Weights of a small self-supervised image encoder.
Model: 6.45M parameters, 48-pixel images, arch swin, norm layernorm, activation gelu, patch size [2, 2], depths [2, 2, 3, 2], widths [48, 96, 192, 384].
Training: soap at rate 0.0018, batches of 256.
Rows from block 4 of a small self-supervised image encoder, named by matrix and row number. Rows with one number belong to one neuron. Each number is 500 + 40 x the weight over its row's rms, rounded and kept within 0 to 999. All counts start at 0. Numbers have three digits each.
After each neuron's rows are labels from the 100 images, of 14848, where the neuron reaches its highest value: "responds to" is what is common among them. Only what is clearly more common there than usual is listed. The data: Sentinel-2 satellite tiles (TerraMesh).
# fc1: MLP up (model.blocks.4.mlp.fc1.weight, 768x192), inputs 96-191
# fc2: MLP down (model.blocks.4.mlp.fc2.weight, 192x768, transposed), outputs 96-191

fc1.353:430484500500584470500442475515500530500500471525500500500514469562523562500476500506555544445441578525500500500472501502460500564437466430500500500423419404496413500402500500486456422450578500527537500500500449502512428500507444486557470500447500500506495500500482426476549467500500459533
fc2.353:563531573500480475500483524489500559438500616468509535497535564456437500432500507461407500500579492500500500545522500500456421499527500500527521500549539500476500486466500500453487500531456492433450500506519501537500591514529500500417531505500535451500500500517500576446426584500515468440
responds to: trees; main land cover: trees

fc1.127:500562500500425506500476500556553500443478416576500528479482501541530500462505500573511502500447495500529590500422500519470443474593499529500470500500594514500480532587500458430573558500541587500500499500500500479500448518495469475500473475500510520483572500477564521489541500442554455464
fc2.127:500460500516541519500500475500519552563558500485500500500566436505500465500500496500435533425500500531500460492465500500492500465512513474491479533542519397500552500432500529543483479583500400500536500454500434559523581415478477500506481500500500637491551474500522543462472427500500553500
responds to: flooded vegetation

fc1.207:518506500468513570500479525500526534533592537500496394489500435562492506500585515500448427512512500500500446484419500472500438430500500540500546500500412546481525527500500500525500477494532614500500500445562564500461522500580585605423476480500500500527524506500500500534598546500500500502
fc2.207:553502508500444514516500500500430500500416500500473552500500500549476501561546483500500525438567500516540500522559571522438500500508500462500482431521500457500457536500500500500586429509496428424543544479442488519532506483498438429500543517485519500415486467500500542476475500451473626560
responds to: main land cover: trees; main land cover: water

fc1.262:500500569500500493596513470526548572391452471446530575500479511554533447470404572500500553500539528537510458542496531488500500500504500556447500500491500500516500535432481500500562465500533473510572605553473500544500486454500521500500531500500500527444450563500575500500521574567500541526
fc2.262:467500500500500500509500409547540479500522522527547455546500496500441492500500500500452535565500365452457502548430489566513481392499500431501500545532573527441503521449469502500503500454539500500519463585567543401493537482500498500472500500509500500472463556500475500506514409555500500607
responds to: trees; clouds; main land cover: trees

fc1.279:450494500561483500437472506513610396500425481462497526585511495566492530477500500545555500484522449527500613500570508500524584556489463500506499494500500514484522528432507558567500401587580553478587550490524500506466500528500493472500500500500458500504500500500458488488500567486500500500
fc2.279:500521535458500507534500500486500500500500457523500523377474500470500500568455447484463500433500593534537450500563500512468443491570578500491469534500500427500500482521477500464455600455459458510518455467500500468532499469500537530500421548463523500479550484540490501470500407500508534500
responds to: water; main land cover: water; flooded vegetation

fc1.627:525551529520500500411487500417500438547496492572500500528500457570424479500563444500520529549475500419470500500500517477450500441438500500563500531500500500476467484500571500460476500457489498469523539472569484520489500560453500470511595477500502500429500500490570500500531532480518500500
fc2.627:500500496454496497562473500550500512527500462521510500384541500500500459529500525470468439500500510563450466502497481546522493543493628563500500572499500457500500500545448526536442500480500465564485454500476516445513559417479511532468487548531500500480593500552493500500493560535511537505
responds to: main land cover: crops

fc1.134:500443536441500446501500509500500500500428500447500477500467538452500500500457500504500546541486500500577449509500500414557500436462468604500500500500500447500546500500524551480493500500500500500581500500464500500479498473396500535481521500505500500476541500580500518444500450460451456442
fc2.134:450526470433442500453498500500420443475594501531461541535528420500482445500500478539500558529500507500500510500449515499543504517579455500500548452500500442463500485457458405519521500431556429500493500542560500473500427545531500517522500500500500493546509500457520502545519466500500518529
responds to: built area; clouds

fc1.637:484545487537500457451522440528412486517443498500500465470500500549466478439500485454500544551561503519489617480500405465543556500559500607437500494500500500500548537500500484458500437500537551500500500500501445535518461470462500534500500503480511502500500490435509500557500551526500537484
fc2.637:457557500478500500500528527500443500500500451434477491491471585516487550534500530500500536446500443546525500584525513508466500559412562551533445404475430473537483500500470582518501593441453552521500500510511495500500531500552490413601493463547500557552444471417441548446500500495462457500
responds to: main land cover: trees

fc1.140:500500510513500441542515520435485500500500500444500500500511500500500500548555494453498453500580476490514500500452466500523584500462492462500533517439460500549437540461556500519505470501500535606442500511486500496552595583500468500500533500500500531500500500500500426500424473500500500456
fc2.140:599500503497500500535500491512468500453459500500506514565500500566543572479500500500526444453495517498441542500425535500500500457540560441500496500602500510477553464500448500500610423432483474500476507509478501440500500500500597450458427500484461500454536500444476503505530516507454553500
responds to: crops; main land cover: crops

fc1.398:670490500485512458500518500486549500488445567544511443535500500500551546536551427500499542395488488490500500571500504552493500433460508488514500472485500466500500366534474536500540495481491539547552500500545462417551485500514562550541542500501538500544440559500500538477551500562500481560
fc2.398:454459500580550500500500505514487500500506500500426448389554500518417490500439500406472500507500497501500440478500417466546567517500508500481525486475500572482526500500500454516476550523500494461500470471433556572442575500523478479495500446517412500563534393524480510530490430468500502390
responds to: main land cover: crops

fc1.633:500500500500500500484500552500555589469452437471516524500592483428521573446500470500500577500540474558500474431500586500483439500500500500477500547549542550564479500500500454486500448534500558500508487590490439456500483444437500473500490500500497482462497507500468500500500480500516500612
fc2.633:485500481553515502500500500488500500500500500618523500507403485587529500455469532500457570513436500460534554538500480447424567500451499526482504450503499500487434500497500450521485500465532440500549419450514500500498517548539524505431500415478563500500507531489500500489500500470486500449
responds to: main land cover: snow or ice; main land cover: water

fc1.708:503500500560532500508500500484499526423500500519500583500524514463512491579573486532487497546509500533472557500588534503436500487500527500463521376385461539500497494500500473500500500500500500512500436500500517500463478535515545520558483425517500465575572522506451564443537477500500500479
fc2.708:480519481500543514500478520516444500566500500500435423500442532549567535493547625536539500426484539445608446500528500500519495500500457533451605514573500523500568500500484569485500513500470490500457582477500457535500561500423535500455500611531465492500503545471500400562516535491479516505
responds to: main land cover: trees

fc1.660:467500500525500500500448510454500500500479489553594486504419464466519520507477500500505502596557432440485500599541417473497453427500479459500500500515503500497408500497479500421504478500586500484475500494536571577421547556451555500467500497500473594507473500519483500410500500536452443476
fc2.660:497573500521455479467500500511500509560500540458449520500500500532500500507498441491492484378500549500500554504444500489594528526468533575554500438500500500500500500500500500557473455467423513555500530581454542398601500490477437500500500513526530379458473545500500520557500500500505538433
responds to: snow or ice; main land cover: snow or ice

fc1.320:450514560439583500536500453494500500463466484500584500461514551500488468500500414450493500601443500397493407500458466500524571484523530451523485509491553500514424461507500425500428500500505500499438499541500500424500535500500500471500500465500514500540532590514500512506500477556550544473
fc2.320:540500500500536465505500565438529567500500409500438500597500464533564565535527500555500500445500472500500540548500487500511430500500555485499512530500449467458621500500500546535500581500500554503511551447491541591458440500529483500598476557500517570451505443392454477600440546500535504476
responds to: water; main land cover: water

fc1.676:584522461460544507500524434563439500461500500500521500500534500500545500478588551500500529485536527447448500515513540478500500533501461500527553560500416502468504578464514500500430534500475482546500455487501577500500413500508508547473544514569464500500618437466500462427547490500575633525
fc2.676:500500500510587500506447626427500447545549494500446565485553575502531553540450451587500538500452443485585547500500500586447484497456540500500540525509580500462465414528450447503495500463474576496482572521478507477444500513500583500498519526500482544500508489518549512511492499505456439583
responds to: clouds; main land cover: water

fc1.348:577543500484585500444484449500580500465454500538535469488481500500497414518500500554496531502500483408453500500556464395478500500500526463500530462500484557520500424564560500500500459500550470500577468568546540443428515500569503512500575500436571479500575457500500464500465518564481500500
fc2.348:500500478429459474500603531461530406500503500430516477433592573567529532544499465443432425534500519500495548500500453581463500480500500564489483539388508500500446553529512433501513525490433546450467494429498441500556466500461489518481483500516500416500423509532435500489500528452527576500
responds to: main land cover: water

fc1.352:471500502544570493500480448500500477500488479540441531563512601556459547494461483508489597447500466500531519489483463441500534500550447500500393496558475572415500478495542500491542454469547524489500491474527473500467587500580500557473593517500472562547422472527532450425500453500488500466
fc2.352:536488575463419402425496500521523518453474487530557518398466459474500501500500551460500382594511560550399455565500483500500500473500508500428511517461429519500503549500500518500472571525483500500509499563500531434500427477538500500427478440485534426429500497437412500512500537502528556556
responds to: main land cover: water

fc1.334:454539519500500452533568500500406605500541500500472491432532454500500489500500478463500500546546489467448490500500525555547523523553456475500536500500500470500491500500554500484500467496444509447535522442539489500522500492500520463470500474478443436529490408483500496539570500529537488500
fc2.334:500454500522496509595529532500500500426503500496476492485401567500494500500460471511477520454537446500500500500565483500578441500431468500487465496502500546500547535520582500531537511576500520448500466483471552523427485409522495428456516497593552538500500500503479546549412499520498521385
responds to: crops; built area; main land cover: crops

fc1.514:474478494470498486515500578500535532554470400503422500546494500522500519486418397485438502506535467500500500472495484470509505535500484500604572562487489500539500529500468500559500442540543500465500500509521513463500536500534516538500512507426560500484546475510434505511526466546492462500
fc2.514:495426545500500535450505420477423554500500527500523441544500567487500531510537576489500456497500500533472495500472500500469520408464469500443482500493516515500500441489509492447494583517459539500436500500500500535442438515491445407528438500500468527500500500560483447478500518500532451500
responds to: main land cover: trees

fc1.344:533500599576485470465496529500558543458500461435473467500545547500500466377408500500500500500540490484539392528464500532520500500596500537500500565500484438420500500589515500512422557511511500491490537500462500517466500500494542500500529500517500500518518474500534500500547452505469429500
fc2.344:500569437464500500500532513453500440500500562500500529500427500559590500482500451581500500500500585574437534419506431500471500528474490497512500514488521460500466559555530454553500447500551487457500500500553509466500500500500500500529506500579500510502468569500481500500500500453528480500
responds to: snow or ice

fc1.691:500547500467518492516487464501461542500531511423525558500562526500561500492500452500413463500485493478512532498500452523500652458565500500512517537455643537455548500500500500486456499500500500455494530574486500427487478539537519591496474500462477477442582500565497441505443582460534440455
fc2.691:609437500517517500466500538500467509484500547530441554500578500500475500583500532475500498402540444484504498483500567504487468440500506478537500447578467440547543510459500483577500500496526524467500500531523480445502569576500510502505500579560478523500456500500508531461478500416460500500
responds to: bare ground; main land cover: bare ground

fc1.231:440500485450550517500432500490600500477559474500411538500429500500509500570485506557460547438532523500529467523548500449500430500535460560498545500591440500500500500562499500500553556500578500530500500500615541509500518500460553547521489482500515494560539487485500527500500500500455438500
fc2.231:495500517467491500500552500460521562519544518500476449467493518550500512516574561508500422558417500500517500500573500527500587501527484476500556539466500526410538492471481484469451507448501488499510413500498500391496498429568500509500526500500480527500489500595613518433500478500548546500
responds to: flooded vegetation

fc1.305:506500541497493602476486548539469449500474448571500541527486534553470500500524500500500510480576583500513533548500500447488500500453500505500517519396469441517500476515540490600500461473477500454460385500500467500500512500547587494500431439500488512469502534407472507491559500487461481453
fc2.305:511445485462500330545488457475500528500500500479500424471502500465525499500461500459500500475455466500505501433489506500545491530500563481423500450524551500454582578500481497454500511479500480584543589450500506532500507500500500500498549545477500544533468538536479500530434500500504500500
responds to: trees; clouds; main land cover: trees

fc1.256:462510555546571482447508501597500495511494518499528500500436500628522500490550500448532488466513478500417500495500502447465448465500446500466552465537525528504507581578503500469504523500506500500480520428588549448527500500500500500440530500467514500436412474485500466504507500459532570500
fc2.256:485500466523500581501500464500564445500471558500500550455500422500500500507511547526528500555488541559500531476507556527424507489500572506527500514500586537481574504510450500523480462500500513559452500500441540528500598503508464519500500500500425423500500536537557475472500518513492446500
responds to: clouds; main land cover: trees; main land cover: water

fc1.600:522522580500454533521500449574399460492527572502500431500488526434500500486500456508500500500500463567500500500526518539422560487536454530514490529518474499500541522500500510500500561429500537500500444485592529575509532500500501513569537462500500500596466500487470463575464537500500483516
fc2.600:507548500468500486486454500500580500500538453421467565518468500457440500481500596500522540500618441500500500518500512500527500427531479545436482528420563542500500453485500450533500444474462465426460521500439500489453500574485523451500498500500500511500453474528503499500500500388465500500
responds to: clouds

fc1.542:436469471481478500500582500500597447500553570413505434500412431500465610500454417500451513500455500481537500472454500458500440523463476476575500545500464488403500480463500500500452452519540500500476476466500500466500500567418532500515529444470462500593504460450431423572479482521534468553
fc2.542:472500537516494508500369500500503579500480461500500500430556486552500420500500511495500486406419489489452500463500490500487500466500387593484488420503500521531570531495442497500544500454500431500518471503520500500491425374506500481500411494455565500407469500500563500458502500505500489500
responds to: trees; main land cover: trees; clouds

fc1.288:500514500519500478500460418500574500590517474505557500500508541500527523500500473536500578470458500500500485488500500503500500563429500500510500500445521451558500547500504465463518494480580500548458464432498496549474483500500500503554535470500524512468568500500500470500541500444461534505
fc2.288:508500505564453500469500470551485564500556552486500455507564581449509512554457500499500475474525483443500500545545497500482516500500593447507500482548557500456512500448518471447425500525460489511408491580500500563500500500519500543478498565500462500485500415500444594500478522500609488566
responds to: trees; main land cover: trees; clouds

fc1.9:480526500517543560478473557619500500500500500500442500428500452515500511500570484473500500500500541500512423487503435500500610500534512454500500542500489500570500503519500499576500500454555543500543500443553629538441500500489500473500518500500590500500483500543482500529536390584512564500
fc2.9:540500565456449472500522472435520500450422549465500564510532433541473500547561500523547554405462500551500500500478601542426400500468468531480500490581556529487453500500500500500500455500435490536500508500538513508589515511519484533548500423497500519541500565480523500461500526471487467520
responds to: trees; main land cover: trees

fc1.474:507515483430575492485490511500543557559500500462500543404447419409531500478490500558500500438500550500521567500500488450500500556572480431496492500500568448500428521502547500500462489581512509479521492443500414500557485489470592496394500500551500482526551506500527500500452500537497480479
fc2.474:500500481516431464555405488500516500369524504500538500524500500533471459520500562486444467461526422569500518516448500604584500500478500490476500512479462507553500537502543464518499519489500500517456540500500527500457465624500500500551583552491500589452452498538546519500577407500434496481
responds to: main land cover: water

fc1.264:520500464546468500470529541563500500500481452573500500545524446474423506535500500586551500500500392500579500500500512493557531500520504493466599461449446501552450500404500428500433514476522454418500500500419476506555530513429500500469500500495533500579566503513512484500500419602478493596
fc2.264:500460600500546439542469500433488558500500572506501488386567495517527500476564510500449507399493500549431513492416553538500507500443440505500436545500500472449466500529500445500500500520509500528433500473559489587554500500514562505472513589575500435551509448459500502477500500550441539500
responds to: flooded vegetation

fc1.520:519474554456557500577478516515559475462500500500500513587441509615603485462500520500471471505446463509429500500462490472552534474511461491500485545574538518474485529607500557576497539438500500500447492567561500450500461478532576500533500508500503500500453511471500469545512533421513500468
fc2.520:411546483500536507500416470436459500500510500527555441500500492467490496500500500500524520500500546500501451500500500500433537480475431500547512556465528445566568500493561551442453532492500447500500519478500500486486500614479486506500568509520432500500500526541520472500464453599500500454
responds to: flooded vegetation

fc1.607:463417521500500500500500500555535415509500542525479500496500536483500500426492461500453500456446500480530535500486500562500500524500514525464469393562548383428457529605500500482537514500573500523500536599524505433568451500500393500500518500525551566400500507500466446500500500576488470454
fc2.607:478429503473476591580494500521482500489469512500500504500500500531457500508526500502500449539574500500453429558501504464573500587429500532500531542474497500551565500423511465491397500443423536500500543375531471531500500440500572503500478527500500507555500540487516500450461549441426554547
responds to: main land cover: trees; clouds

fc1.298:500500500500517575500500460452500571450500486526452426438514442477495500515500445500565533529500521419500478459500437543500565492500482529568508576500458500468500500500500532500545500485500485557493438500483526500532500522500549559500500500500458500412500558493433467537542544566552506510
fc2.298:500508500505500500500511479495500490476514515530479505536500579500497470516500571534497458432607500510542500521489500480510492500510547499500500527500481500500481500510519447500500500500414531528500498468513500500556518500500517533539500420500649466566500477464548540544500488545506500458
responds to: main land cover: trees; main land cover: water

fc1.725:486492496500500500502500500500564526500432479500500463567384500417423498459441500564548442492567450500421500522502500456500417428477500531500518497580446500575529563515500558575520562461363447548500525507416571399481500500508470513500437500482500500523522500479500443541500495546500525504
fc2.725:505506515474455461567442500467479535515465585500420500445531494500583500529572468555500569500500500531484541477500530488487567500526500477529500566516500459439455500513463500450457465500500500500500408452576402608456500485580504460534445536548509456429551517524547585482500474476515479552
responds to: main land cover: snow or ice

fc1.287:480504496500489500500476500518540508500535500500590568454560457500489541437424502425503500500386398577429567512563500573450482500500563519500462506517504543456468500505500541509500483446500512536508591500500500459491455431473445528552500498463429500551552458542488471441500500530446534500
fc2.287:569582529500555466477500401500448514542569600500466500512500506519500458500500500603487500467514500520474481468478569513460473522559474500501504500424500500531478485554477500535500485416557500561540516500462503504500431497500495554459518488568566535500533475478467437552501500500451364570
responds to: main land cover: snow or ice

fc1.6:500452500419500480500473500500531500511474500500500500466500440508500500414485528553602448579567429480521549500449514632497572545553490500500498545492516506501500564451459460410549479500500500500433532500452456579526411392500500523500558500500505466453543448469574500500525479432500544529
fc2.6:533500500470567500500469482500474477525457493490486413500577500500500424565480512500447545508577483609493459592543533448474445529500433457500460485500446500500527444500500500515500523500500565560470500500500548500500444451443468500546519533500548598500546523519515443506449500553557424488
responds to: main land cover: water

fc1.319:500500503503502491525552468500532539446507500540552420500554500487578476479509500470500500472500467472579456500440572460537500546562507539548508524527431453416527546460521521488500484493490499500500451425500438500500424473500500526464500484461552444500510500486468485502470500500495571424
fc2.319:589446500478530500576552500477534516500555548500522500435500500495500500461534449500422503470500536500500543505500532489469385496455460495481500500464440534500470440500493500500526565500505500500499516572500570449500575465517500534500466500587456494500518619444500500435571514500500500534
responds to: main land cover: trees; clouds

fc1.498:480471530453525440423610490444462410558459512500500550500535451535500500439500512466495461463580476441466517447500458500500585517500457500500500569518505500439594500500543484568558546530500500477500509509500445426499494500533528562500438500536584524500430465550541500536466500507552526500
fc2.498:575422485489449509475442497500520557501552500500499525457516517490408522500500513533557500500500535528481483500484461454490515540601457538514467500500500468500500489502475500465500483580438500500478500500495488554531501500497500498428500500500401538494464423494504480500500545431535495454
responds to: bare ground; snow or ice

fc1.390:500448557441500442408477500555468513545514467500481515487521500500403496533559500500500500486500584478530487500500500513504500486495462530534423500559500421485500517547500453500527443457500542540462500482493523566573570500498509486500551471402401485487510480474428500500590550500520462500
fc2.390:470607500514434558553500481503495500475461459484456443509473525572511466410492543509592500500447472468542563513407500449500504498500500537466531458455545500507500500500500568471475523530500474500627541500459500500454501529447491500471500530629553576539487448461518500499500403523474567527
responds to: built area; crops; main land cover: crops

fc1.714:405456452500495431506494500505575538500553482500500552453456494490552430482511500493471532500567539500442574500427500492603500491500500500519431499500500468561494500507488464511449457430515574500575441500572500467554500495500505521597442486500512500450519520565500500524434500500500452500
fc2.714:456500484500453486449523500500500500541526500447482447470598491487496500500500500493486448500500524441511466499521577555500477452500464491500500500453581500456532523399500549467514500500559500501473505500500501457506516536500500547500506488575387496482551512500500490520528535481536434552
responds to: trees; clouds; main land cover: trees

fc1.269:406454542500468494500536455484530483444517500426503551500495475536500482500520596453499500500500466477537500500579500527500513527547500486414562393478456449500484473465575500504550476515500476535492509466394500519532467572500500495500516493451500500500500562500534592517493582430500569484
fc2.269:473520458566540518443500482511438426528438445452500531490473600564500491488500522472500492500464413499583438483544468537442465460495530532432546558483500543532511470500471500523538500449500503500533474500561500500500534500439500507447500500473457500500488544500567532504589500500500500594
responds to: flooded vegetation

fc1.369:499507480481480500565572432570569500472516554494490480547535478411554500475500500551500528500527490503500500534500515463461529496545497500500581500500437500500484539500424473489496466500514528475528468500516468470500500450500500473500444500500491440452500532542501555491500483482497500440
fc2.369:500502464466468476500494437438477596653477500453499572469547497500500500500537558488477500557438439583467540565473512504500485463515500470505448561500429549508500496589500500500500499608447444500466475569425487482391500500511501500503471500500500513500574448461533560485500523612500500578
responds to: main land cover: snow or ice

fc1.572:417509380551603486507500503500500469459422545500555480500564481500500500451500549579525480479439535500527448505573468507546525476434453500500500500415500394488500500492454500500478414458550520465500484497500520457500542500500566500525500429571500522500558481487404451481500553534500417497
fc2.572:513500519426481609574500511500427406580565537500525555481456500500464536582549491500523526578543463520500500500500496463456465552516584475541504444527440517453500500468475457514500500471500435500500520536451500572509500518551466586500527500495500490442500529500550442526500500500477569488
responds to: water; main land cover: crops; flooded vegetation; main land cover: water

fc1.529:490500535500474462500509500506449500440500500477469524500451500489493461500499468464500582521567529500500350443474500393502471500509516500500499478549450567520500500517453566500550500463559571523500470518547547478500500507500522423500437500500434476500485500510461557500469441573500521446
fc2.529:505561502452500483472516514500534506574514500503498385554500527529500500534500492575448401422435500500500569500500495526457509500600429500500544500500500411446617500478569458477369500500453500563480500500500500538574520536511509545406561512456535500470500500519500502518636500507529486512
responds to: built area; crops

fc1.573:457431500435456464364553488462446500531548525527487559514500458459492555507465477500541486544506520500605494482500435472506524500423414567499500526589471566497557433518486500482500500500500516498546515500426518439467461500500551518501500469497538431489500532500542483417540481463484585500
fc2.573:500463500500437556500511566500519442510500489510611500512484447500482500477500489525474502528551547535500500500381500510500445500500452500500500508500502500561476415468500510522413521523424406512557453477546401535540443500514424564500545486481547448416570471506518532499504500483563551506
responds to: water; main land cover: water

fc1.361:500559459438500500464500507500481500474535417475511487457494484547487500500500448530500486500500500624500500487467500469478468442500514528570462500498484521500540369587543472500534460500461419438543500500500535500496438500499515499592494500545423539500500462404500557549470500489500508496
fc2.361:500490504500478487528511500461454445500500551473500469556520443482500492449533553500495486514500483442445500544577500433519538500558500500463500549564554500500556578465500500500481602500509568549473546522602478483477489497496513514456547519491505394500508500500530487446500501500519500500
responds to: main land cover: rangeland

fc1.634:500530501500500500484460527498459500524500500477477442463562500500429500416429500450454544500476526517500478461500452541500515485598471525520474529484506500560404581500472461541461518569466462414511500500521513512449500531500532514500500527500500500500500493496594402434500489454500500460
fc2.634:586500428500507575500512500500513459500500500442573483448409456538477528481500445509500551500478473431446500477500595525524491454433473577461500524472522527431500474484508500502511500517500500500542518500583475500500540500483508419500500506500475525537509552457500500532492478500511489537
responds to: main land cover: snow or ice

fc1.431:461500500500391433435500500500417500433523474543506408445493424500500500475500470402500538500474498581500529548500500500500437460461546462555589500500500500491488500515500513476500520515492490500506500582500568500500500545500596537467500494503572500393546500558472500500500454515426470500
fc2.431:500459500437586572599500404500500500500500465417500500583535500445500536547500500500500478500525500430465500421500537476500500500512458500410485547541540502521500479452448445500470465478512500543500500541554453499489516500450373500459500538500459526500451525509410474500406500497500500500
responds to: main land cover: rangeland

fc1.428:500500489421521482520500470464428500500521480436472583534493504451500457493403462537500500500605559500537500447505521523434589499500469485583500480500500608500500519516521451514500500481528516500500500615448557438500500529500500448453499567495500500547450432500482573476446556407460583463
fc2.428:450412542609503517500457487542500557483500592527474475402657567500473500500602500486464500477445454465574607531529486500557431500548500510492449440459544504460504491505532500500500500500542483500500500438489500500395500452500473574500554549500557517434543500500504458507524561548500500506
responds to: bare ground; main land cover: bare ground

fc1.720:525461464500487548466503426428560511508446478463500516502510484500510500604500500494517500500552500482437500500521497521461500500500500539548558567500465500377444469500500528580500502499500500438451500500500500516469529457464551587458511480500540553562583502469422500500432500574463479500
fc2.720:500471444592431537500500500497501425500517500500500500515500507500564500482556503525438542509560517474496500433500448513474490433548500500472582533539441500601500500500500538581500500433517500500500544398500475450527500500539500500542493498500500534532463536500529522475500464449485575595
responds to: main land cover: snow or ice