A small self-supervised image encoder, trained from scratch: 48-pixel images.
Rows from block 6, named by matrix and row number. Rows with one number belong to one neuron. Each number is 500 + 40 x the weight over its row's rms, rounded and kept within 0 to 999. All counts start at 0. Numbers have three digits each. After the name is the row's rms in percent of the matrix's.
# fc1: MLP up (model.blocks.6.mlp.fc1.weight, 768x192), inputs 0-191
# fc2: MLP down (model.blocks.6.mlp.fc2.weight, 192x768, transposed), outputs 0-191
fc1.541 094:442500463606490435469501500532516495500486536500536478536523500463532518444524393500500574456500500576548500500536567501484562500484511460543500433463500534500458527500421545527500519485500500504500500500500500548479500488473509442531482464457489586500500598536493474501546500494430504501494528500562500432445518432500503555500542441490537448500422500500555513568477442579521346500405500500528575500608484526463552500442519484500500492500500530500471500563500500473470493432574500499463499500481433500443474494500533500561458414572527442500529535514500532499522559468523500550
fc2.541 091:500549500538464524570558500583475485501500475500501561461523500500541493484500500537456486500399498542564477500539522609500479470470500578420500500500395496499491511500463432461500470500503500524515479500544490455548527505500569493567474489452517460465485456484500607528500500485475394398500467421500515525500500482500564487487473474500500516442500441535413457500560523500500528534539500452437500572531381402474441515500500481500537498512429560484531500450479440472500500517442547579500430443490500438548545556500506522461550492511500500506499528500500454500502500522495500594
fc1.542 143:446467554500452494412614473459453512559569514471500497500541528500448474474518485499500538459500534459478409500506403426528507500494507522501550461483499426478458547444391534483499464523541472402487500576500490553468534522409494560457543500510500500500542439474521550500500466529500500468500511491522573507454480593535532502555512500500500500500541440500507580560556397500500507435565492500497500560444480478502448500457487554532596500542471506480455500500500499500462489563523513531465433500475620535564472500501500462500500500481500500527525500488449509545545544526459500457
fc2.542 122:517540409547526497581500500500500429500428538504500500419528500480495500500500465554470500500468454427500500500500511519500476455500500430512500515534500604444490504642578506500517550481548489542500380438469437607498502500546500437448505500543500500544500500500500521470485500500500500534490477488481500528511500496446472479500500463477484500539500500587470483482480553542500528500508462429500524500509538500500466464520505486444573450459500560500500417468500561500545474410475480500476542484500500500446562500500500434504486533517420518493428534463612497500433523439435500626
fc1.543 089:500441448466500489426500500500460494533464565576579500465500503551453500500470571470500500500500407403388435500560500490500555458500507549427534500497535458465500450420529500568425526452497509500500500500500444500500491409453498489449500498472500500500500447500439510491445500500616535500456531531449438500452473507468524460391524558500500440539500570500500500500500500465500587535500493500515521500540500503534469500420500571527546528511500489457500538500513472500443500515556500511473500500500500500569538570539500500500443488520568426500597527499438500565500500555500498407
fc2.543 094:500554570500500424594536485448500485469500527486476429477500499500458579492500497512592428492391500526500500520500500549484471472500484500555507508553494482507540500474535433539500562511500539454468532527500500500453565521500505459500500563589502500410500500500539526508500507500459447413500495482522500500576537593511500515500461535500500500541590500473500557431490451498468464479466540527436472500453500500500510475470473539500500576518527508570554500475563500490507475436491514413500449500567511431500492456500517557500560534459409544383448500519508500500500486359516472452
fc1.544 114:572562517458493500442500622500466500480500500438540500500479451487500536500558540491423500500449414489562529480433528554525500500538558454500541485451504515503500471486527539515500431428500525500545492487509414502500535500472518512506470537500522500520531549500511429465511537521431494552500500440492500531518500544500503445438500395506500547475586497536500500522444446482494500500508500500497480500419500547499473480541526451450497490505561573595516497500459501500518533500567563464528500428477565500468500595500464564477402500416500557444475448542502466500516458500644483500
fc2.544 099:420500425500523500555520438561500500564427500602429500512435523498547508500469513569480465490567578479499548567549466420444500500438456464507468500522499485508565492504521504500500500500527491500411500499474484500476500531530508500500496431500523427500500450505424575554500500547511500502500563488500419500493453471456536516624540573463500458500448454533475500500569537545500500500488469500526561507551530429484500500431470522516498500486472398424399461458500530500573500500444500532500500499548496549547532451500496437500578534540480432500500509467553576500500488489500478499
fc1.545 091:500433490500500451549427500505473499500500546437500490524469577592514500507440425566395500512555476500516588483501562454599543502445541491552503500502425531494442480458496493484500581474503462566500500528422504547500500503437527596500518500500559528459556535538490631496500545500500500426519500504500509431451500521500580430450447491516499500500587500553490590465500509517500493500561500443516477500552591500488482528465472470500424500526532611500487486500500500500488538481500450500546511500500500500500500448500445500500500579516468550453500500517488465568479489500524500538
fc2.545 096:500517556471500531439548537530520500549500531500429500503583500504500501539500500537557483573428468500558500468538381440514511408522540500504505513500513485482540477514500508506532537493489453500518500487500538453519383528514464516554500624575462481554450492527526567491500500500500573577500500384500500500503420500535509510500542500552507480599500474510500455599482453500500460512442500593558386448472490492524495516510556500430527405500414487500470516489487500468473536466500500544501498562486516494554500451500477500469500500500567553445539498500487495460453545498474502483
fc1.546 101:506527524500513460473500430499391500500451493566447456516502413544500500505522524500500542454493500460440519500523472500488500531476496477500500592535529477566443459520549416494492406394500500479510465512483528500535478479485506518423441500463505500500454460477551533570500479533561525419500586486531506460471500478529555540520500585553500500512420505568500447500543500516499500590534475500531516549496500441523568548447551489476500465500434558523500469500487421455485500500515610468464510553500530510500479486500464436452500545500500501527497492505500474514459582591467625458
fc2.546 096:500447542480524500464525560468576538500587500463500597484500568422500566500542582527404500461436528510537500500514528501473500500500434509593500487518482500500568500500450500494465548540495503500477535439531565500484477474602500471533494507455476445582489549433509473502500426467391461516519453500550500500423500561479500490500464375500500500495500433500488485515500500450578500439500560472426500489500500556525431366500443500500500510500500527559500530498468546521500500500468456500502500476500453411500571550514475533474527473494507495500500519449500542469538500439514504485
fc1.547 097:507500493500468500528469505500374500505500500527568485500495500477584500500483471500452443500451500492528496524490500498565456500500529500470538500464495500428510500497493520518545537505518500490338430477427433506500495500490496500500500501506509500391500500483487500500486486556445468500541500500500481500500500518553524514500500539500513459440500500464526513520500500500482500516500380443500500500561500539546500553494500500500416500500578556500419500472468412521500499627500445500500469460435500563659471451500500500485542488500604519533500486500546615509467563436513588517
fc2.547 112:543500500559514526470478500488575510556500541449411514500500500451500500500500475500533527534550541435502454457508500422585500528382500500525500454500500475500496500538471500500500467521493457500593500479578531545500420516533524489533526500500475487561500469504500482433500524500457545478532492447473416456544506515457464397517500443560450467500538386500500496468424475450574431535505501527480500558552520500431500545570514436476570500500500498427581500586535500578500496464413500518514471556503493500500500587500500500524500532490501517554514445464478576454518514486458565452
fc1.548 128:433491500494428500527498500466565568545490500464506500559495470489500500513415453467560494500417472540500548474500507500500545485520458528483461521500528568492500466500490523478581579462418558527525563470544372439462512450537468464475500500500513459438505530575443500495537524439570500445471459451488477557430558500548562479594521500418477500508549498468528500426531500462523500500502456500395470497560516500500557500500513467482530449454466460500590500500545500563543422559500582529482500487534522500500557506511490500513500453457533500569500506500434535500495437500523561484
fc2.548 103:554500524541530587441500500584500449500419539477471445432505500535592519500583597505500486500536500500478507499449500500417453426580516470500500467521527477567520500572504586500459415500500486500500508568500500496486467580465484483500500436558494500500552500500543500465407556486495515586496528448505500487505521500464544479422500500500557500476463500419493500522486532539520431500489500562530475500529541499515448414469463381500518501500552440465459540507500555475500469461473500499419441500471500507481494500580500500457499523540500548498534441500507565466450455500513526415